A small masked image model, trained from scratch: 4.9M parameters, encoder patch size [4, 4].
Rows from block 2 of the encoder of a small masked image model, named by matrix and row number. Rows with one number belong to one neuron. Each number is 500 + 40 x the weight over its row's rms, rounded and kept within 0 to 999. All counts start at 0. Numbers have three digits each. After the name is the row's rms in percent of the matrix's.
After each neuron's rows are labels from the 100 images, of 14848, where the neuron reaches its highest value: "patch colour" is the nearest of a few named colours to the mean colour under the peak; "responds to" is what is common among them. Only what is clearly more common there than usual is listed. The data: stained colorectal tissue patches (NCT-CRC-HE-100K). In brackets: how many of the 100.
# fc1: MLP up (encoder.blocks.2.mlp.fc1.weight, 384x192), inputs 0-191
# fc2: MLP down (encoder.blocks.2.mlp.fc2.weight, 192x384, transposed), outputs 0-191

fc1.269 129:525578482468559544499505521525594518541532527471503484472484534475506531613481559484437548524556540386568500514439563420449444535516486495573438546484457521535531516483523493477474496509482495606519484514418448426498534548491537496508447461409522426535483530437446505477430480488453453504504519407489528469469543456502442526505507506506474475577475535489486545508481496534552550528490466492500505423532480464429538482450498529553515479456505537492554448508538555502515459482438559520496481502515506526470538495525535549506525486558489507448543497512529405492475515517469464541
fc2.269 126:543491546497459552416457555505501475498474520481495524493470487585460496413523398485504464470478445579388517485548498493533498537515516527489518496465494517501438526514490469496488511505449506470504530457558464606432532432554478511521595524503464534472426449515531472602490513423600546516503470538546487569529470522511444524474554474556549463461508450504566444500552534470451485508512516454502491583492434488551432510512477494480486499489533479540445526482518427495462551446494439462484526447507460518496483482548491432494499501491509477570434528488484441486499558508464536492
patch colour: white (56)
responds to: tissue: adipose tissue (45)

fc1.116 058:492481541442492532530545502519528521463461517498500536501520509523512573515563443401532502518550517526543546412539445497479572589507478466489492482533481491600475566481426502510429500536488454532444414531561493506526549420482477559505451498546453468506524454439491434502556449489488546491527508511509500434483542480532513482452455519540451481578480518465543487490509502415483584524446498518527489538481506396502600535523472537497499534532473494498527487464493511520438475475466456509540493490495494500512496438530541517459552571548451440533462527519582591514595486514507513492
fc2.116 061:540537532558512457427476507507538513520477485506526468448436563515520498466450488601479543461461518474429513527480486420474574421488530450549508503519493469413562486446554599521491488525513566491529538436486505476467495496530503488493428576466472541483482460543481509511422548543514453507523507484507475494450419585525501528536494444458503515498481554556453593486508506588529458531518519522481624433466492607454503574512555467464481489462467470512455541516492447510548544516499505508439525466500482495461500529487477453507494478474515500483535463496449454496488479460578450482
patch colour: red (57); brown (43)
responds to: tissue: smooth muscle (73)

fc1.60 113:474542463548499403505607505435483478519540465491520444458485463510508490512495470582509550476521477469563541473447506505477469456576491532506508515550521463494523456549511480532570478546520465492514448485512584497537602503484481497543517475540487520519484458462432531483433566468444502540519485481532520538480548575521561423532456494464471509448448521462558461596468469478490532441529437453480432530470521462528551504507463509541458473563449593523476421458510542483578550482419485465476475480448514441524523534458475510481469555546502462469529505438561506458536524475479518493
fc2.60 106:493550531433534538407459501550492524504528536536421543480526443497508476531535553521468540501509536415496425511545553556477521544425522545532517533468476528466516507453484474505467528445473462502504509565508488545538499511481473438552502516453522528447499543484503481518474533536584561516418504512444460465514541542503568552472504481561479539515567488545470527452543468487470478519472500552537560487490572551524423504453492502525497485508590384486528524445515487473600476532581536561528490512585481526478523474508505487445550542476531536526541478592467551545460494523553446527
patch colour: white (57)
responds to: tissue: smooth muscle (41); tissue: debris (37)

fc1.9 066:555559452513432575579416496542561547574552461480538452449480469461528539539468496554492450515476474476499519510500577488452560480567540501502497434495480507491507484541511567493556441480474542435542465469447515507479480460534539495491492516610498476441442511438560465562541514461442514533522471474454524447443509570544410510550578494484540491525461538518532543428506478512480540514442556526478479512474539510519543527532531468460535491449519464468553471539544532601550531461547478549520520527510515538536521473471479481501476495484506540465538509501573543465590444490469480484
fc2.9 082:492462530473545474527448496558531511499559527508521483403466535472566515491473513472502507535483505487557557479459476470589542506542529466549542535528527576594517526482470407460488530526515502521487562516564536471509522486455500531492454526480535516469512404503419447465477492486475491448492439498578396515481519551463501532476480523528573473479493520537510540534503489463530564524443506523492554492546521562575514478535526548521493541539482588548550554485564527430540578499543504546506492562479551501434555549417496541444567453538528535477491537434472452484530501529522494469
patch colour: black (52); brown (47)
responds to: tissue: normal colon mucosa (44); tissue: lymphocytes (27)

fc1.182 123:525455497388515458472564537544454522404492524471542550564527467472548528500499478489458560497520485537528524517448496461498471524551493530515503498487464551566441547459509521609496556482428507505522517486492460513474463485467522472541541499506496457524473513460527438466508549519452491565454532451435548489503462546458460509527502469522472424495494479559478515508469545528471492454565512500548481547515498541487545513544463547550459492511511460501555418542506520530448563454453554521573548533495498514432395540465471481507483447503597487512524497494511480483519441502598508361
fc2.182 115:510442503453449573543488372522561515546414463598515476450488456525467479510467547488581558468533489520466551537498509560498513486483592390531442473487571535478518467476508473463470460514501517485515493505448531486513473487517509476473507460506419523384529469516451518498450454533524409483520458579520474488510572478486471546500513560516461529568469489397516431472502485513534524501477502517451507491534473432532479441497536492452483448509436560488440488513442527528537514507600465531507466526518498490516558489504425458521550506496460489477506466518464534516481519476455501539
patch colour: pink (72)
responds to: tissue: tumour epithelium (39)

fc1.102 069:486521518429534541480502562484492476516398414538540500536562499504495437454543484477528463505518472467531488560548578491588508525462500478508504515455531477485490526460424455546542499534425467482557483504494554516514451396550534413459516450504496425486558477530477500468508505480511518517516508475418467531454455547503464494504567528534535531533481493479526474562441495468566497426528495504537448502471455480499575492531540485507506482496493426535524551480468475552540446385502566400543532504499479481576486456543492507537584418500511498508523536480445487466493533454458493448
fc2.102 073:520554519511468437493477478551455457419590494488478469432451511506473541512482483510521474480470571440578509490536484448472586518510497485495521457541477494538474501473507557436446507505458551474494495455512472484451551567492550526451431540441469505467450497431537474515500458454513445560493434504518576481428452477504498583466452448382411486470462484534522494459537482501475536522526519492462452500496551510439489510537512521516456492427488558474499445530467518487436523581503412521517516546486508469456452564538560531508444536482500514563436477502555517484494439486455463560
patch colour: purple (33)
responds to: tissue: tumour epithelium (42)

fc1.296 066:451551543463485546528513475489514477586481490536534543483446441504530435487489508507467496492514441479475474555463514521516475484493545532579554511552476499543490468543495489427549458514504544581462528471551475437451455467481559435500478592553526515514567497499458477471471520495417512513560477507435503456481516505504524500543509459511573465441444446539537487524493440526512499545519463559506459548480537522515500465511456509508526509456485428542489500500551493531537553476666476554554486481467490576385464513527490570521407503487440541498492526499482502558486454502448568493
fc2.296 098:521481454503458478488515587525505532557533541444447485469461449478485507483531481487428466549461526487532579496492484477497597511484580461483470566406531544541506516580534487466516515531488507459538472522549554492464510488507512533552562441502510554534541483489478490535493546482474528475461492476516500481562498541455530417523517461498477405438500511496464539592448496532508489598448484500474446492470546548458610505563485467510532517509530574508428402546523492493471536526436516532516440545587473460584554538497457470484494513474515506530517486491454552466536517455513471441
patch colour: black (57); brown (42)
responds to: tissue: lymphocytes (84)

fc1.52 085:501456502514447498505398525530520456480517501491479526483462574562504505544539438497631487506555524510538507467549417527469553434441485527452538560491533487511530506373559562534496518508453527435544469519396473518469531510543472464453518483418494503547512445478487558454471436481536484384503502496516517477485516505491493479409573480516493515487518531488541462497539519501552428406517533535588452478505486556493493538481505547548547490443507494488509463511465494487534451522455474489479447479470464478534536478454494450489532508493523530455577534536530451508525503442441495472
fc2.52 096:433472500563515472527459471483490473464543510435456481529570438479514470506441538496491555541513500547499498513501459452474523547468449471561486524490470474527462493525453561473488361437493473507513482571432511492487433498435489507480459473591549469499484469465504429538481465524453454523453547498500472404569485507548497499495484424515486556441573478549547417541548483495507417496507436523416558507567527446469459490430531584496545513487506511485533498517526461565536472516499545467496550506471501497503533533557540442516503526492498490511452500465466560486530537522491552602
patch colour: red (95)
responds to: tissue: smooth muscle (97)

fc1.324 064:530579502487502516532462430529493514427501449476441472463493513500480612468543526567447518544468543592523522497397475397546459560507433465445496528502533487542506414445525482497479494451495512510508481480537507528514479496518490499448429553505475456485505508490544475601474393432504485533485549421501522538460501481516491519534503514476434491485413510463442522532508473459433500612464542483512571508476488490462490494474451516483482493477544478557537470475512488505471443425527508562519476476454501447492498534535508519463547483481466515550480530541562501440513440520432555553
fc2.324 068:522441516484554547480540497422543452551480488527462439515535491497529469499478462466500612545541469514522467515520470527504571397560543491496501481435484427400507474564514487498476496498467518503517541518509481410475549469497508489480495477483464466510557441476416488543515570488479471466573457524422506491521530492444478545488477431543434601440500516499465475532476475524549527461522511487509485537535497538507517470508483478499556464437505502485481478548415526450572560588452423433489519454473499530483437547543490563542470498497590455483499491541490506508572478498529456453
patch colour: white (69)
responds to: tissue: adipose tissue (56)

fc1.336 110:555438475499560536440577507502542526463516450530481475472539528546507502487453488517584556467482554407567512473515545439550504407448460509487475493509496529537478517477390495512481585467486553491528490422522443441460489550545529585532486492480523505462488479455573490508481414516547532502503480515570496541518468457576451465510515491463521454499473387466524450520484538473520468539448468581468477537550464528516434512528559504564488541570474531484558516483432493490571568483462494481476465558525432476497512465514500426481515455500475504479503510488520535522533547483533489539
fc2.336 102:477454489431426488498477513537477493497483506442480511514528498503566478501492502511479496460552513534494427481491500472479536474432457455536465512536608459533488448448479489443488426534552556544549439543454517521466469498507458501534564456534438475514509529542546467556516589513506497518437451533493576438460541484440460560500466474445471491449510523549428546531488476410527481499581449483498502522467526426508509475484499557478480411477526597523477478558512529548507482475536539484556468505542498497541565443526495469525530475634534461488550490529459420482524454468505550511
patch colour: pink (65)
responds to: tissue: mucus (49); tissue: normal colon mucosa (36)

fc1.135 114:539512475528488501598487465566460470371551405455486432500503412498560561462445568470475488472536567483517564434451433509548487419541526508503560493513461480523532422551469457537466468461557429471521498514492525519505502458519492526530546462455499501520518431448479478579422503467525561486510444462446501464480546506452499429513497508500467523490461516529516468562553501443494550485507623532486544531489544508487486538505525462462455474486529479538492540475502509463543491475524542521467574556472505437511446570483525503522440496525559478491495479551470505486455533498479533510
fc2.135 103:429568501494513477482532504450483537499503509517454553525394529484517485477471500549496488513474536448511432444551459455507430517469471499559546477531417531522561488495463470475547458534563516535492542466445443510490537457538548521489484441455448479533509489474483464485498454506483490520486467494568394484440341447568475475505514523512545480514471491497481508496518517515486494428477467449515489557521435476522557427483548508521478508491537463488501539495453496404513481452409491528519550503466550499445438527516437598480480497479471513512504470434557468525536551527475393477
patch colour: grey (55); brown (36)
responds to: tissue: lymphocytes (70)

fc1.144 126:516513506552463501574513448503515505499441497522452470457496560511405528518520519551441534547506438558489490587489474445554504513492451396451400467464480510472477460505506530482542514498529496496585468500468479545502539557635412551456452497495464482547503486506534502498477545472521450490487537499472529525439496538505483528482467497435455499491523497517532534507490436492508537579444545510580447492528585541416482571555535517530444550467434607487480476502514434511480452496493454530482530490505468490535456467513501485456498466523606515495543518484530463483524467531480467455
fc2.144 130:460462537435470505505528468554539446548540522494543535569521519459525514464462489534505456453540509510466537507582490499520518432479516542530404479476527460523520516503528495522446502523497525512470549541491488506462469477479452516527541459486480516500444446480530537526579541507525492493464571487481562429549457420466463484410492539437535495461506540469520451508540526507512540432465464481483477552488464440457527438531520482493540542508488457464483477595452592479588584468496523505499513519526555452552477540510440563544477611580524466551431579573458503501517537502458536481
patch colour: white (69)
responds to: tissue: adipose tissue (56)

fc1.122 120:525466517389604468445511553543484506534518534559459483474481483493454597533524493505498475548533409453510485459498513460445471523444503522456512485478548527483547550490487517533512564507445491496469542383473473477504473546481522416444483555498486464441503458484546462554537516539529454500487498535492474501447449486492466550526506543480549499509451523506501455497473488512526524478547563501481504490552423462464498475489573538496468521454460529500498440530568491570441512491559429436504611516534494516497528473448539475426569437479436520490485589545463438471498503542434492500
fc2.122 114:476522531442499486469567534481542478494483489500458465462489434494504512463517567606409527471480458515445445588464489510477504566450527490526416528475530493567481472510475459479530459520409542446429555487495467467500513449477514461563511551487526587498403532445502492456530518567543606614501507485534500429502512546458464446439464484505467531451462488480537437480497483490468505509433487507517506511487490459544457533461482499531581501500536511476526488447502443447576472484533424495485536452487464496465455532515475470497481496489455482495425536539595525541505516496512545526
patch colour: brown (63)
responds to: tissue: normal colon mucosa (51); tissue: lymphocytes (30)

fc1.41 102:475465464478564509486479477495532506481573450537509454508484432503504471460472585482504569490461441439479512551460552479483520494516530433558472502574487493537461508532419455524514448428505493496493498490515507513409475502496508457469519474534536432418490506570546471465474523509455477582484484518512481528523583571535545460543438502481553544521552510550527478513532525461503428523537443537473488486435479526443438623423504493474523477498553460557482539516551552485558545488498475540506427534534566482457478536479498445459560449479508493483508483543443496432607496528531496477
fc2.41 126:426538470437590536510396486524508503487488505486455559437489474543574561506536501556497452519468463512509455537485516550519557445457505502484483489520516517473469553467538557455418499494538442496508422491416510398493482546503536493438544540468500491456473545521545488436574520495552484569486549465462535481461559525451505513419479523497494531583501436467541508464551496506464520554537481463552514487590541457557455471423492474434454535497532527547509567417523467532494439506520507463477479501543571521502524516479471477491468431490514506466455539530505515546478487572524469519
patch colour: purple (42); brown (31)
responds to: tissue: tumour epithelium (77)

fc1.286 135:456548489469527450509536496449519534510523517428531454456496482524454482471492530464441526489469491478505487461548529582437461516556544575522551500543478539431574518521469487484491502473535441420435513469442498530506469470525500520423550482544528485416518498464461491409499375468523538523473496484526482527446508567516608504502513496508498555487511475484527509498515505539489435472543494506446496503523506528554492444438450431545531494522552467481607541540460538499514510549410521538484461498469469508484437561489561446486542556441464449478431474481482517481456469583468489441
fc2.286 138:531502541493476526448505498493451420488516508481505485543528521454567441501461429539522506431516536520578491486494485418506522513470426518465483522506519503546401431573478509539476503454503516506520535460524456441485558476511520526543426485486460500600444555631495504557504601457489438449536511513434511508530480489536441499508515497442465419506480518473481408473517453454502426505476453547528556504526430510469518538471503525418498504482439517518411511453530519496478464458534515522507518516535514505536504466558490525564480493575492488563536541483498485524483523475536542595
patch colour: white (56)
responds to: tissue: adipose tissue (28)

fc1.248 091:477506435497452500573521543504473546497504445523420453465549474534458522497484440456427481515513546509415453512579494505501516453615479490565526467507536545493513515501450574505545444525551433463543469472458572542494540502532517595439410466515510561490396473525464527546496445470497498488448492446441467514511548510472468466554536522511505512480496586511530557525448415478479518472581568539554452502502514428474534497527511531540513508500496496584494513543494483525449527484436522523503465450490507485487438483538490502474489529563468493541498505504492502567570457513485470424
fc2.248 107:531493508521554464571513477472535473545495497477526510502494603442524502557433505497505482450604450536512511499522539501508490581452594493513460538430538510497484499519512531544489531514485525516483557540497422531632443489586505538473554507516476483572538422397539546525488490528497462585487470557475503523502465537545532516463497521479536576494438451495466503418482551513521553509482469539438520503504518549481532471525438506482526471522529562424540492587458545487466534462500471471509568512553517492546539500504562487494483566460546430508521526503453490477508510553567511486
patch colour: brown (45)
responds to: tissue: smooth muscle (43)

fc1.322 105:513470548439496539543548571446519518515395496490528514491580558438481465439512579506498541470524503569532538527564462592463507456400503489507529507477508554518504483495468494458527465522481472517470510507544521479505523428443490509424512506469488528447597555435456501516468516511565530514500467453469531420522498582515580543487450521434402532483474432454512497512469505500447456525517456509508475477422424535520524475528494476495464501532511525517530481535496509516538546548532488510501482498437473486604528513502491543565490414443439494420517481467506512517522505411480509514
fc2.322 117:429449508498542514462502594471443533526527512495462580524423564518502534570554505528500475477532441473441463541522518537509525482456460511513480445522467466423433503471508557468584492493526489463466545448546536447466542567502484554503533490518541484513419498494478468491474463480483534502508450544491439560505462535505504477526437491472455423570511535483496471549535577518520510416452528470401552494474541524446543512528531499525555522497430533580488465541494477479473438524479464502469468529516478508550493497589543547514453552521473524457402551595532495572489476498502497517
patch colour: white (93)
responds to: tissue: adipose tissue (55)

fc1.258 053:490491505422532523438400530499506545546514477495493474451536513456469506493520490508562500497533558539480433506447523434475595464484670498507486503450499517519456498489507584478538503463445494517559538538509440519541517499501501479494525462547588473484503424508510489501483455539431474487482497473494501470481471441575558478523508449527471545464543449545602579520489509532495463497506510490560501463492492516486419480513517490454543513427450504449495472423575527527529501441512526483469486586513562557532495455491535483450512542543477497483425496501494536577487500591466480516
fc2.258 066:562469464511496470465476478490534460485494493464523499500409413500515487415497470440449481477501524476541620517522479463545511522463472494512511498534460526458514522506524477548451542486464518475525460511435551501460558484549463494523527452522444490556456416460486515470460504542462534558516514444526537535562460517559453469560445507468533408493502554519432456425472518504481532432557473585505560537490472526423542500470557605497510463511569479501514517515485461498508561528448517508443488470502518448502478485435451478455458452436465515440540459504547488496564437437522426481
patch colour: brown (80)
responds to: tissue: lymphocytes (79)

fc1.200 083:529540507517494537549472529486536477583509557485523426418449535549526514554444467515467529454518557482527543513515427434541496518484496444454602430499481516442489545520466480482474546467545520499552502476484508512493570435510503554536487469509418456527518500513524546502489485597510527493512432511571513448483531514495465491500448508452449399468490542480481446493535585516514527497470547573512519427520486567456581508537555500459523490515493541537514454448526499504565496418426476490469485496458450540483468569494434475482517478468517566474465532557539533449517558477522577550
fc2.200 091:486441491512537419549527420498587444515502522500505476504531506506438547493540455552464488562427474545492496486424559485524595504554442516412503593564492484510538498523500539479500565471482485464509468530536516461495523515520521502431509520529481490468524474549468459580459460560474397548512492426509527459442479523476535513514513517469510527487482509482550486551504418448508517499467589511496471500492511494555539571467478500462483546518476526486566509529497467477483520483504478474509564531449521505571449494499504437493503443541440564554516441465473561395559428519511439565
patch colour: red (27)
responds to: tissue: smooth muscle (54)

fc1.45 066:501452611540457459529509477446507424506491508501482498488461420558514443462448541528490487575558546473500526461434505429520477461506599481551426481596546465463496513449523475483459508418499451491417536524475557543511517519456512454485466458528466492500488507538523515507490484393491487538523438485579489450509539514527460533508525561452453548485459562569489555499466475518527482482519498530475455580559523460498523492516469494495447515525507475540507480505468495458476546467529462499427444471506586576535482518532507509547449477477487449434566544504520474458422464506574492502
fc2.45 082:493520443546569570543521624471540512511488526457556483457456532452518558487521492464487499464514453488520483508525576493518467526491505500465559522499502563489513454533476561455518457609506522551603498500529468501553530487443408482564518498467558554476477493424541517434468453526558435533482535465482470521518490470505436463513474458472514401487490460478546459583486580480531546553525600526462437471482557547464503453490568473507552488489534508475526520517515510583453490560499556489476473512492487437514521500455485454546510539487569530515452466483493507497464484449452472512
patch colour: grey (69)
responds to: tissue: lymphocytes (86)