python train.py --dataset="stained colorectal tissue patches (NCT-CRC-HE-100K)" --mask_ratio=0.75 --encoder_activation="gelu" --encoder_patch_size=[4, 4] --encoder_width=192 --norm_pix_loss=false --residual_init="zero_last" --optimizer="soap" --eps=1e-08 --max_precond_dim=512 --adamw_lr_other_params=0.003 --steps=6100 --batch_size=256 --epochs=17.3 --weight_decay=0.3
Rows from block 3 of the encoder of a small masked image model, named by matrix and row number. Rows with one number belong to one neuron. Each number is 128 + 32 x the weight over its row's rms, rounded and kept within 0 to 255. All counts start at 0. Numbers have three digits each.
After each neuron's rows are labels from the 100 images, of 14848, where the neuron reaches its highest value: "top examples" is what is common among them. Only what is clearly more common there than usual is listed. The data: stained colorectal tissue patches (NCT-CRC-HE-100K).
# fc1: MLP up (encoder.blocks.3.mlp.fc1.weight, 384x192), inputs 96-143
# fc2: MLP down (encoder.blocks.3.mlp.fc2.weight, 192x384, transposed), outputs 96-143

fc1.19:171168094194065122161155195112101134135120157103083109111153135151113148097151194138132089184106158095154104118145069138156156116103073078155103
fc2.19:100099111140163154128107099137142163109101132169190153095095093076128126164163148169115139123136132100108106099106119081085114118154111184122150
top examples: tissue: tumour epithelium

fc1.296:093128184144197144152111152167103186195154167103113117070103130122118151159181134114118103111148176140138133085135103097132146090156042119115159
fc2.296:167115075110098159160139144105163117094142140178097158159157114136126128073150059121166137154126097103133138192152254171108130163115200154151129
top examples: tissue: adipose tissue

fc1.25:142156104197109108101098171172045158108102152125107121142120102117177140154149086102153155114117127131154131092133168154119110083189137179168070
fc2.25:186153115140136165135156103094142154134130122109146102073140131135127121093108095108094205169094145115076160115149118077064161155058134095137183
top examples: tissue: lymphocytes

fc1.136:161140129171111139178107152158110077108157105168110157120163148137163057065167086186124095165151177130168105126152126164122107181084138119128155
fc2.136:117136115149147161081155130131140170145133161082140091164105118182086155161141137070113154074115112149084104124100129086135201111201109159154066
top examples: tissue: tumour epithelium; tissue: lymphocytes

fc1.41:119149075117151112086117088135138104150151119137105169124160112108122168168116140115069171149128140135200135139095154117095183086128110202159090
fc2.41:101127201155134119187085140149117110119117080116142067128087183120109142112124128152159179118119102146132158130145130191175096161102169129115118
top examples: tissue: cancer-associated stroma

fc1.63:136099099155131088129183106103123125072098105162026102107161173156138184180098192152133102126131146103157073080138155194123126121139193134116155
fc2.63:123153201142127107104140127184076135160086100047154122146112172101120093116168095091166089109169159203085140131103123111119080123091138133101121
top examples: tissue: mucus

fc1.101:066163111119143101115094133105107129155107067155118130105136129103117167157126059130099162167119079137132098084102143139168164184113140215076075
fc2.101:127098089138139184160107117101130119113128183102133127128062188073104116180156110104141099151134125165145138174057142150161111140100107148137154
top examples: tissue: smooth muscle

fc1.186:132115149162110128084098214155165125097134090176126208121132118135118167134146079099148132119168131090095108115157190171111109135105119063146076
fc2.186:149131143135134153162109102088109082143121172077109110097124191134161088122119103135140070149061077137197130131116129104121199121150129178099138
top examples: tissue: cancer-associated stroma

fc1.26:139171094079107141108098139086131189091139095106162115058104172130141188180139121079111113142166119117177096196155113133080141131029149116114146
fc2.26:076141105146099098118117098106133163167167094180072109151107097154167096155088096179139156117150126154149156123115157084105147127144092126188138
top examples: tissue: smooth muscle

fc1.183:118130146148145103135123141194119148168138083145143068151124133107136104186115117135140130172104130085124157152144143190067102152107171109116108
fc2.183:112130128137114118112141040128132111133097142113113149098175134147112149058109147145118156120143104111110111145064138102100102071137155113126174
top examples: tissue: tumour epithelium

fc1.212:105129088117154076136170133131090094134174111159130144166143142157135066107123100106136143150072127130086059114177164149139154079175144083115095
fc2.212:134151119178113094156138148124171122209107083152133138176108072103097132102088116167149055117143141139110148069103114148119133079103091170144146
top examples: tissue: normal colon mucosa

fc1.228:150109135201091128171152121131137126195073120149155147168083100182159174108125150122087132113156069094104152145168152162126177080125104132158137
fc2.228:104060139085148177147138106142173124036154146105072133084173107149116069123138163122117154119134111113147139107112087084116120106121110101163165
top examples: tissue: smooth muscle; tissue: mucus; tissue: adipose tissue

fc1.86:113180158143175139117126090140129053180159090114111093123211131112127087162097083104164106142141184182091157162119064152135099138111183149086057
fc2.86:123099093117096132101138214127112186085090143122159085128039171088139162128181131213077182154055090109101134107124127068163165150176096113148162
top examples: tissue: adipose tissue; tissue: smooth muscle

fc1.192:098148113113174183117171131106133121149088147200168125101081069144126057111114109144077194132114129102157145155090126142140186085109046161091100
fc2.192:159116142138092114128105101159064093136161129077094115192136125103103184151153137147184092129120144144099126078137118119139108162145218105119130
top examples: tissue: cancer-associated stroma

fc1.141:099157107108125144103118077148107109125172087091136129079162144103109167139104165100124185121084113118151177102159143097075101120142186152149111
fc2.141:173144156131153105125120132110117153149059144184106135150069078137139127107146123187162079137168157135129099170083101102159138128128086140115150
top examples: tissue: cancer-associated stroma

fc1.11:134160066108082066139151162130148136147164107151146105107141127145092155102145138081113113163181090168137144126141128118121171181136123204079085
fc2.11:108177143081127172084109158095165121133087150135158101185065100122155142115102127151120117156061163129113098123114105134128154088128155024149142
top examples: tissue: mucus

fc1.48:141080134133147113114090110164096093158180109121148142104149096166120113178158179081124169166123099166098071157142136140136150149159097129153098
fc2.48:188131076109115116133127155120159106131097147158103150131085145147152215119105103101122136135108112120076108102132127184112125146089104125115147
top examples: tissue: smooth muscle

fc1.252:148169157123122114135126184167134219177149175137128115177129137127098095163128107116110177101144126127129159135142137108106165123136055093153130
fc2.252:132164144116140111130129141116146042028079085106140073100131128152094148100128156129119071127134161099108137122089099158119088106102116126128110
top examples: tissue: normal colon mucosa

fc1.348:148167111153178102074130116109152145105136132152112098120190142135147059082160116161111073166135166087159118116110137167140167186081113097077085
fc2.348:067095076152112115168101098115160045148098171117167107107159097173081107140146174124134164136134162056100166140141102145102099072217157127133103
top examples: tissue: tumour epithelium

fc1.358:139049115155144119092100117144087148142129111160096098111142148093144120131165111107126144109118112125103103118199198128098167201108140179145106
fc2.358:150178107053110097158140115118154107162183118135152154169120164187095116120084174121149093091173167104126184101120088115159085161153124055114128
top examples: tissue: mucus

fc1.270:109044137143074155111171191173082167203114058153138141139090111135149123114114153057094030139182109112092110141105117109121143192104143122129127
fc2.270:162156106160156091095160135110132188098111161148122158179137141103190206114110135130165159136168125165148165166134200119190106075150116103090111
top examples: tissue: normal colon mucosa

fc1.271:111205116107143101107145153113130101152161132145121104144126209101122081103151135162165194125106194170139118096146130120131149163133096135118094
fc2.271:147107119131119100079187171110109149092168108176092083122148177078164160158094028117117126090143117131074096144087161134159159102109107127164127
top examples: tissue: smooth muscle

fc1.214:146100171114137121145171145171219113155130093114104123066100143098169100162132145196173143093171085138139143167109111131106079073137117111129170
fc2.214:105160118153123131125132142123075148087141142105112171185149094193066170058179112107110147127114176129112118098131158130145137169106149107090077
top examples: tissue: lymphocytes

fc1.174:099130064125075131138145099182101115059114101129120078126124176177138144129091078133179123110152207162179141078117161099117139143097114150136096
fc2.174:170155133069148132097139151153118138136140115108058118132137143166090104114146145129155108112151128180176108152109134110076086168173160134115187
top examples: tissue: tumour epithelium

fc1.20:158120128140060168094122152140122146104186140123146148101111111197124073152134135173142101178138075144124143125140157136128124163113104124123095
fc2.20:139135156192192099094146146098132116096154123151160096131125092114086142154158173176179100105184146118160139153203111130150057107135128129137079
top examples: tissue: tumour epithelium

fc1.57:084161153084144138066086176121146175074138129139129099129053142148092193134087102140111164095172159121128086151129128118188193063094135176109126
fc2.57:156098125149148087159165114095133077153076149150067178122195164131144072116164156071152076174108105128127158101115098165113082157169098093138085
top examples: tissue: debris

fc1.265:147100146196112141094085103175090154147112120191167169154101105139100176085123106174098116106093072155080168172051091131071133178143160091125167
fc2.265:140138103115208114112084114087116175144157146146142141142089160166070127124145112118107197145118102097107094137109136103140171120172126127126091
top examples: tissue: debris

fc1.108:139144107137157119177075182108112163087085134084165085096148174132112146137101188085066154074188142159095035103103158158100101095133154108180160
fc2.108:160169160116159124131110097041088095129168137154089154117165166158120070088146178108172103119064123104164096125132106103161158147145115121102133
top examples: tissue: mucus; tissue: adipose tissue

fc1.232:115109121117080113159128155179115087128109127112122122166091143159108133147118099164124086117159120104126125121192148177089130103105137143117190
fc2.232:145124118098123112144153145152116125169179167161102133131092079161136129060146134085140149105114077121135195170090090113123127075182134070174167
top examples: tissue: smooth muscle

fc1.47:115083129115042100133155096094095138156141086121133094151123104190104101164133152092117119065118150102142076089197119130128143093182133155077133
fc2.47:101122124134094102182111117182144096169155152126147110177079056144186141088160105153106135194084141083104123112182126122128070155076135084085140
top examples: tissue: normal colon mucosa

fc1.156:191100096145162098144109155147132158141150127204108109159108164143114163192162143133107119093133116124087091106049154122105147147042165213115150
fc2.156:097143125191120118119091157142114175142124115146148185130096100129091117075101156130113119125182111088129151085108096128148065165152121151146131
top examples: tissue: tumour epithelium

fc1.117:120136070128121082113150141118139106066097143046150144121151110113159142169116113055092169193145114157153099130078102169088012097184116129094099
fc2.117:109151118112140143147090126138096153089133106133125106071165125148109101154158086091139077129141189103154112046131121114123148088136165135139134
top examples: tissue: normal colon mucosa

fc1.254:158169122119132096176145109076113095158054125180058139139118115066112179101114138115141133112068148095145144122153112113128143138149182139142149
fc2.254:135095079068159084099096146176139141125154126121125127098079118100115149154139143143129063158115084164146090145084157102134077096178082164134116
top examples: tissue: smooth muscle

fc1.293:130118100117121110179194144133126131117107137112140125140097241118121084175123103144136100080178107091132132126133153117099099148176130109103149
fc2.293:114122166160138129071045089123105099144156114075141109155161041140154180096164152057117115163074136191132158131157073107180138127101159181167087
top examples: tissue: cancer-associated stroma

fc1.175:117143164092087147041118106083155130154147193102072118104147126094063110083097029089118153053152117145173109114099031162176103108103145123081203
fc2.175:147120095127038117153180112112085143145202095166142078164111143139112187128108124109138115125157165097123117132133114132168157133143142124116095
top examples: tissue: smooth muscle

fc1.90:122084152122177135125098125178086101183167114127119174149113160149100129134116188140123133058172162112123198158133146053148123153043148161086106
fc2.90:218146159136150117136183109088140152112067091106134131079187068126105189208132167085133108197120146153157085057126106177097128188174164161109146
top examples: tissue: lymphocytes

fc1.382:178095106120105168119116191173080137076102134073061141133101111079151162178176066128102125113166159171125139135114087185177107077124127114058109
fc2.382:126177178076074140081071071109165139043119155205126132166162145112106110147127115115158078137158099118116153160159121140134109144118085137150145
top examples: tissue: lymphocytes

fc1.250:134177100169152146087204112100127142140215131198131088144163100094130106101155083086045080098156159133146084124156162107157118153131160183103109
fc2.250:096107142109123110176085156192135088110038116063111120099129131166141145131110158177208133104091112120108193152112092145115122114096135093139124
top examples: tissue: tumour epithelium

fc1.79:120139139099144188136139105137144182139144099078055136124106123089022209089124134145127123176134108115159152115171119172138098114132113150058134
fc2.79:125125113089121098099142107153112130166088126134168117155171133161182029164149130081062123090164168167125195098106185147127153130152121102153166
top examples: tissue: cancer-associated stroma

fc1.245:156098100071112085064105132160101164135154088139123131119129094162074110114093130135107157118149146159096176112154078137170147104126171137111088
fc2.245:119131125167103131136103150125150140075134131147141150044094135133121141124086177170096174150155147177107077118019136170066153147142127097149152
top examples: tissue: lymphocytes

fc1.129:110148108173109108137051153135139092120158134091132087138116109233107113235157178099091098104144155165161149104161137140087115102137127142130128
fc2.129:165132127117169086126173161132119161186089119157175196097162078051161164069107110112181080147156080154126104132100181184130117100129132134140163
top examples: tissue: mucus

fc1.157:150087127088114091178136142119107179154132135121187100119119135078209136132150065151154119102143113139155065147126124095164081101210130151113116
fc2.157:085134101084150104165191142151131089032094118136133117142150101196119116095083090115152119102158123131150145124190127176110099158105168099171127
top examples: tissue: smooth muscle

fc1.123:103150156089093193070176079112153122098175123082177113093180103088049124176151162132131204127080142122109144103123142133109123126146132147113137
fc2.123:096092170156086125137099094102137140081094102144110162125129099128145116076132173206124117089163148046080157129163095090143118096117160152107112
top examples: tissue: lymphocytes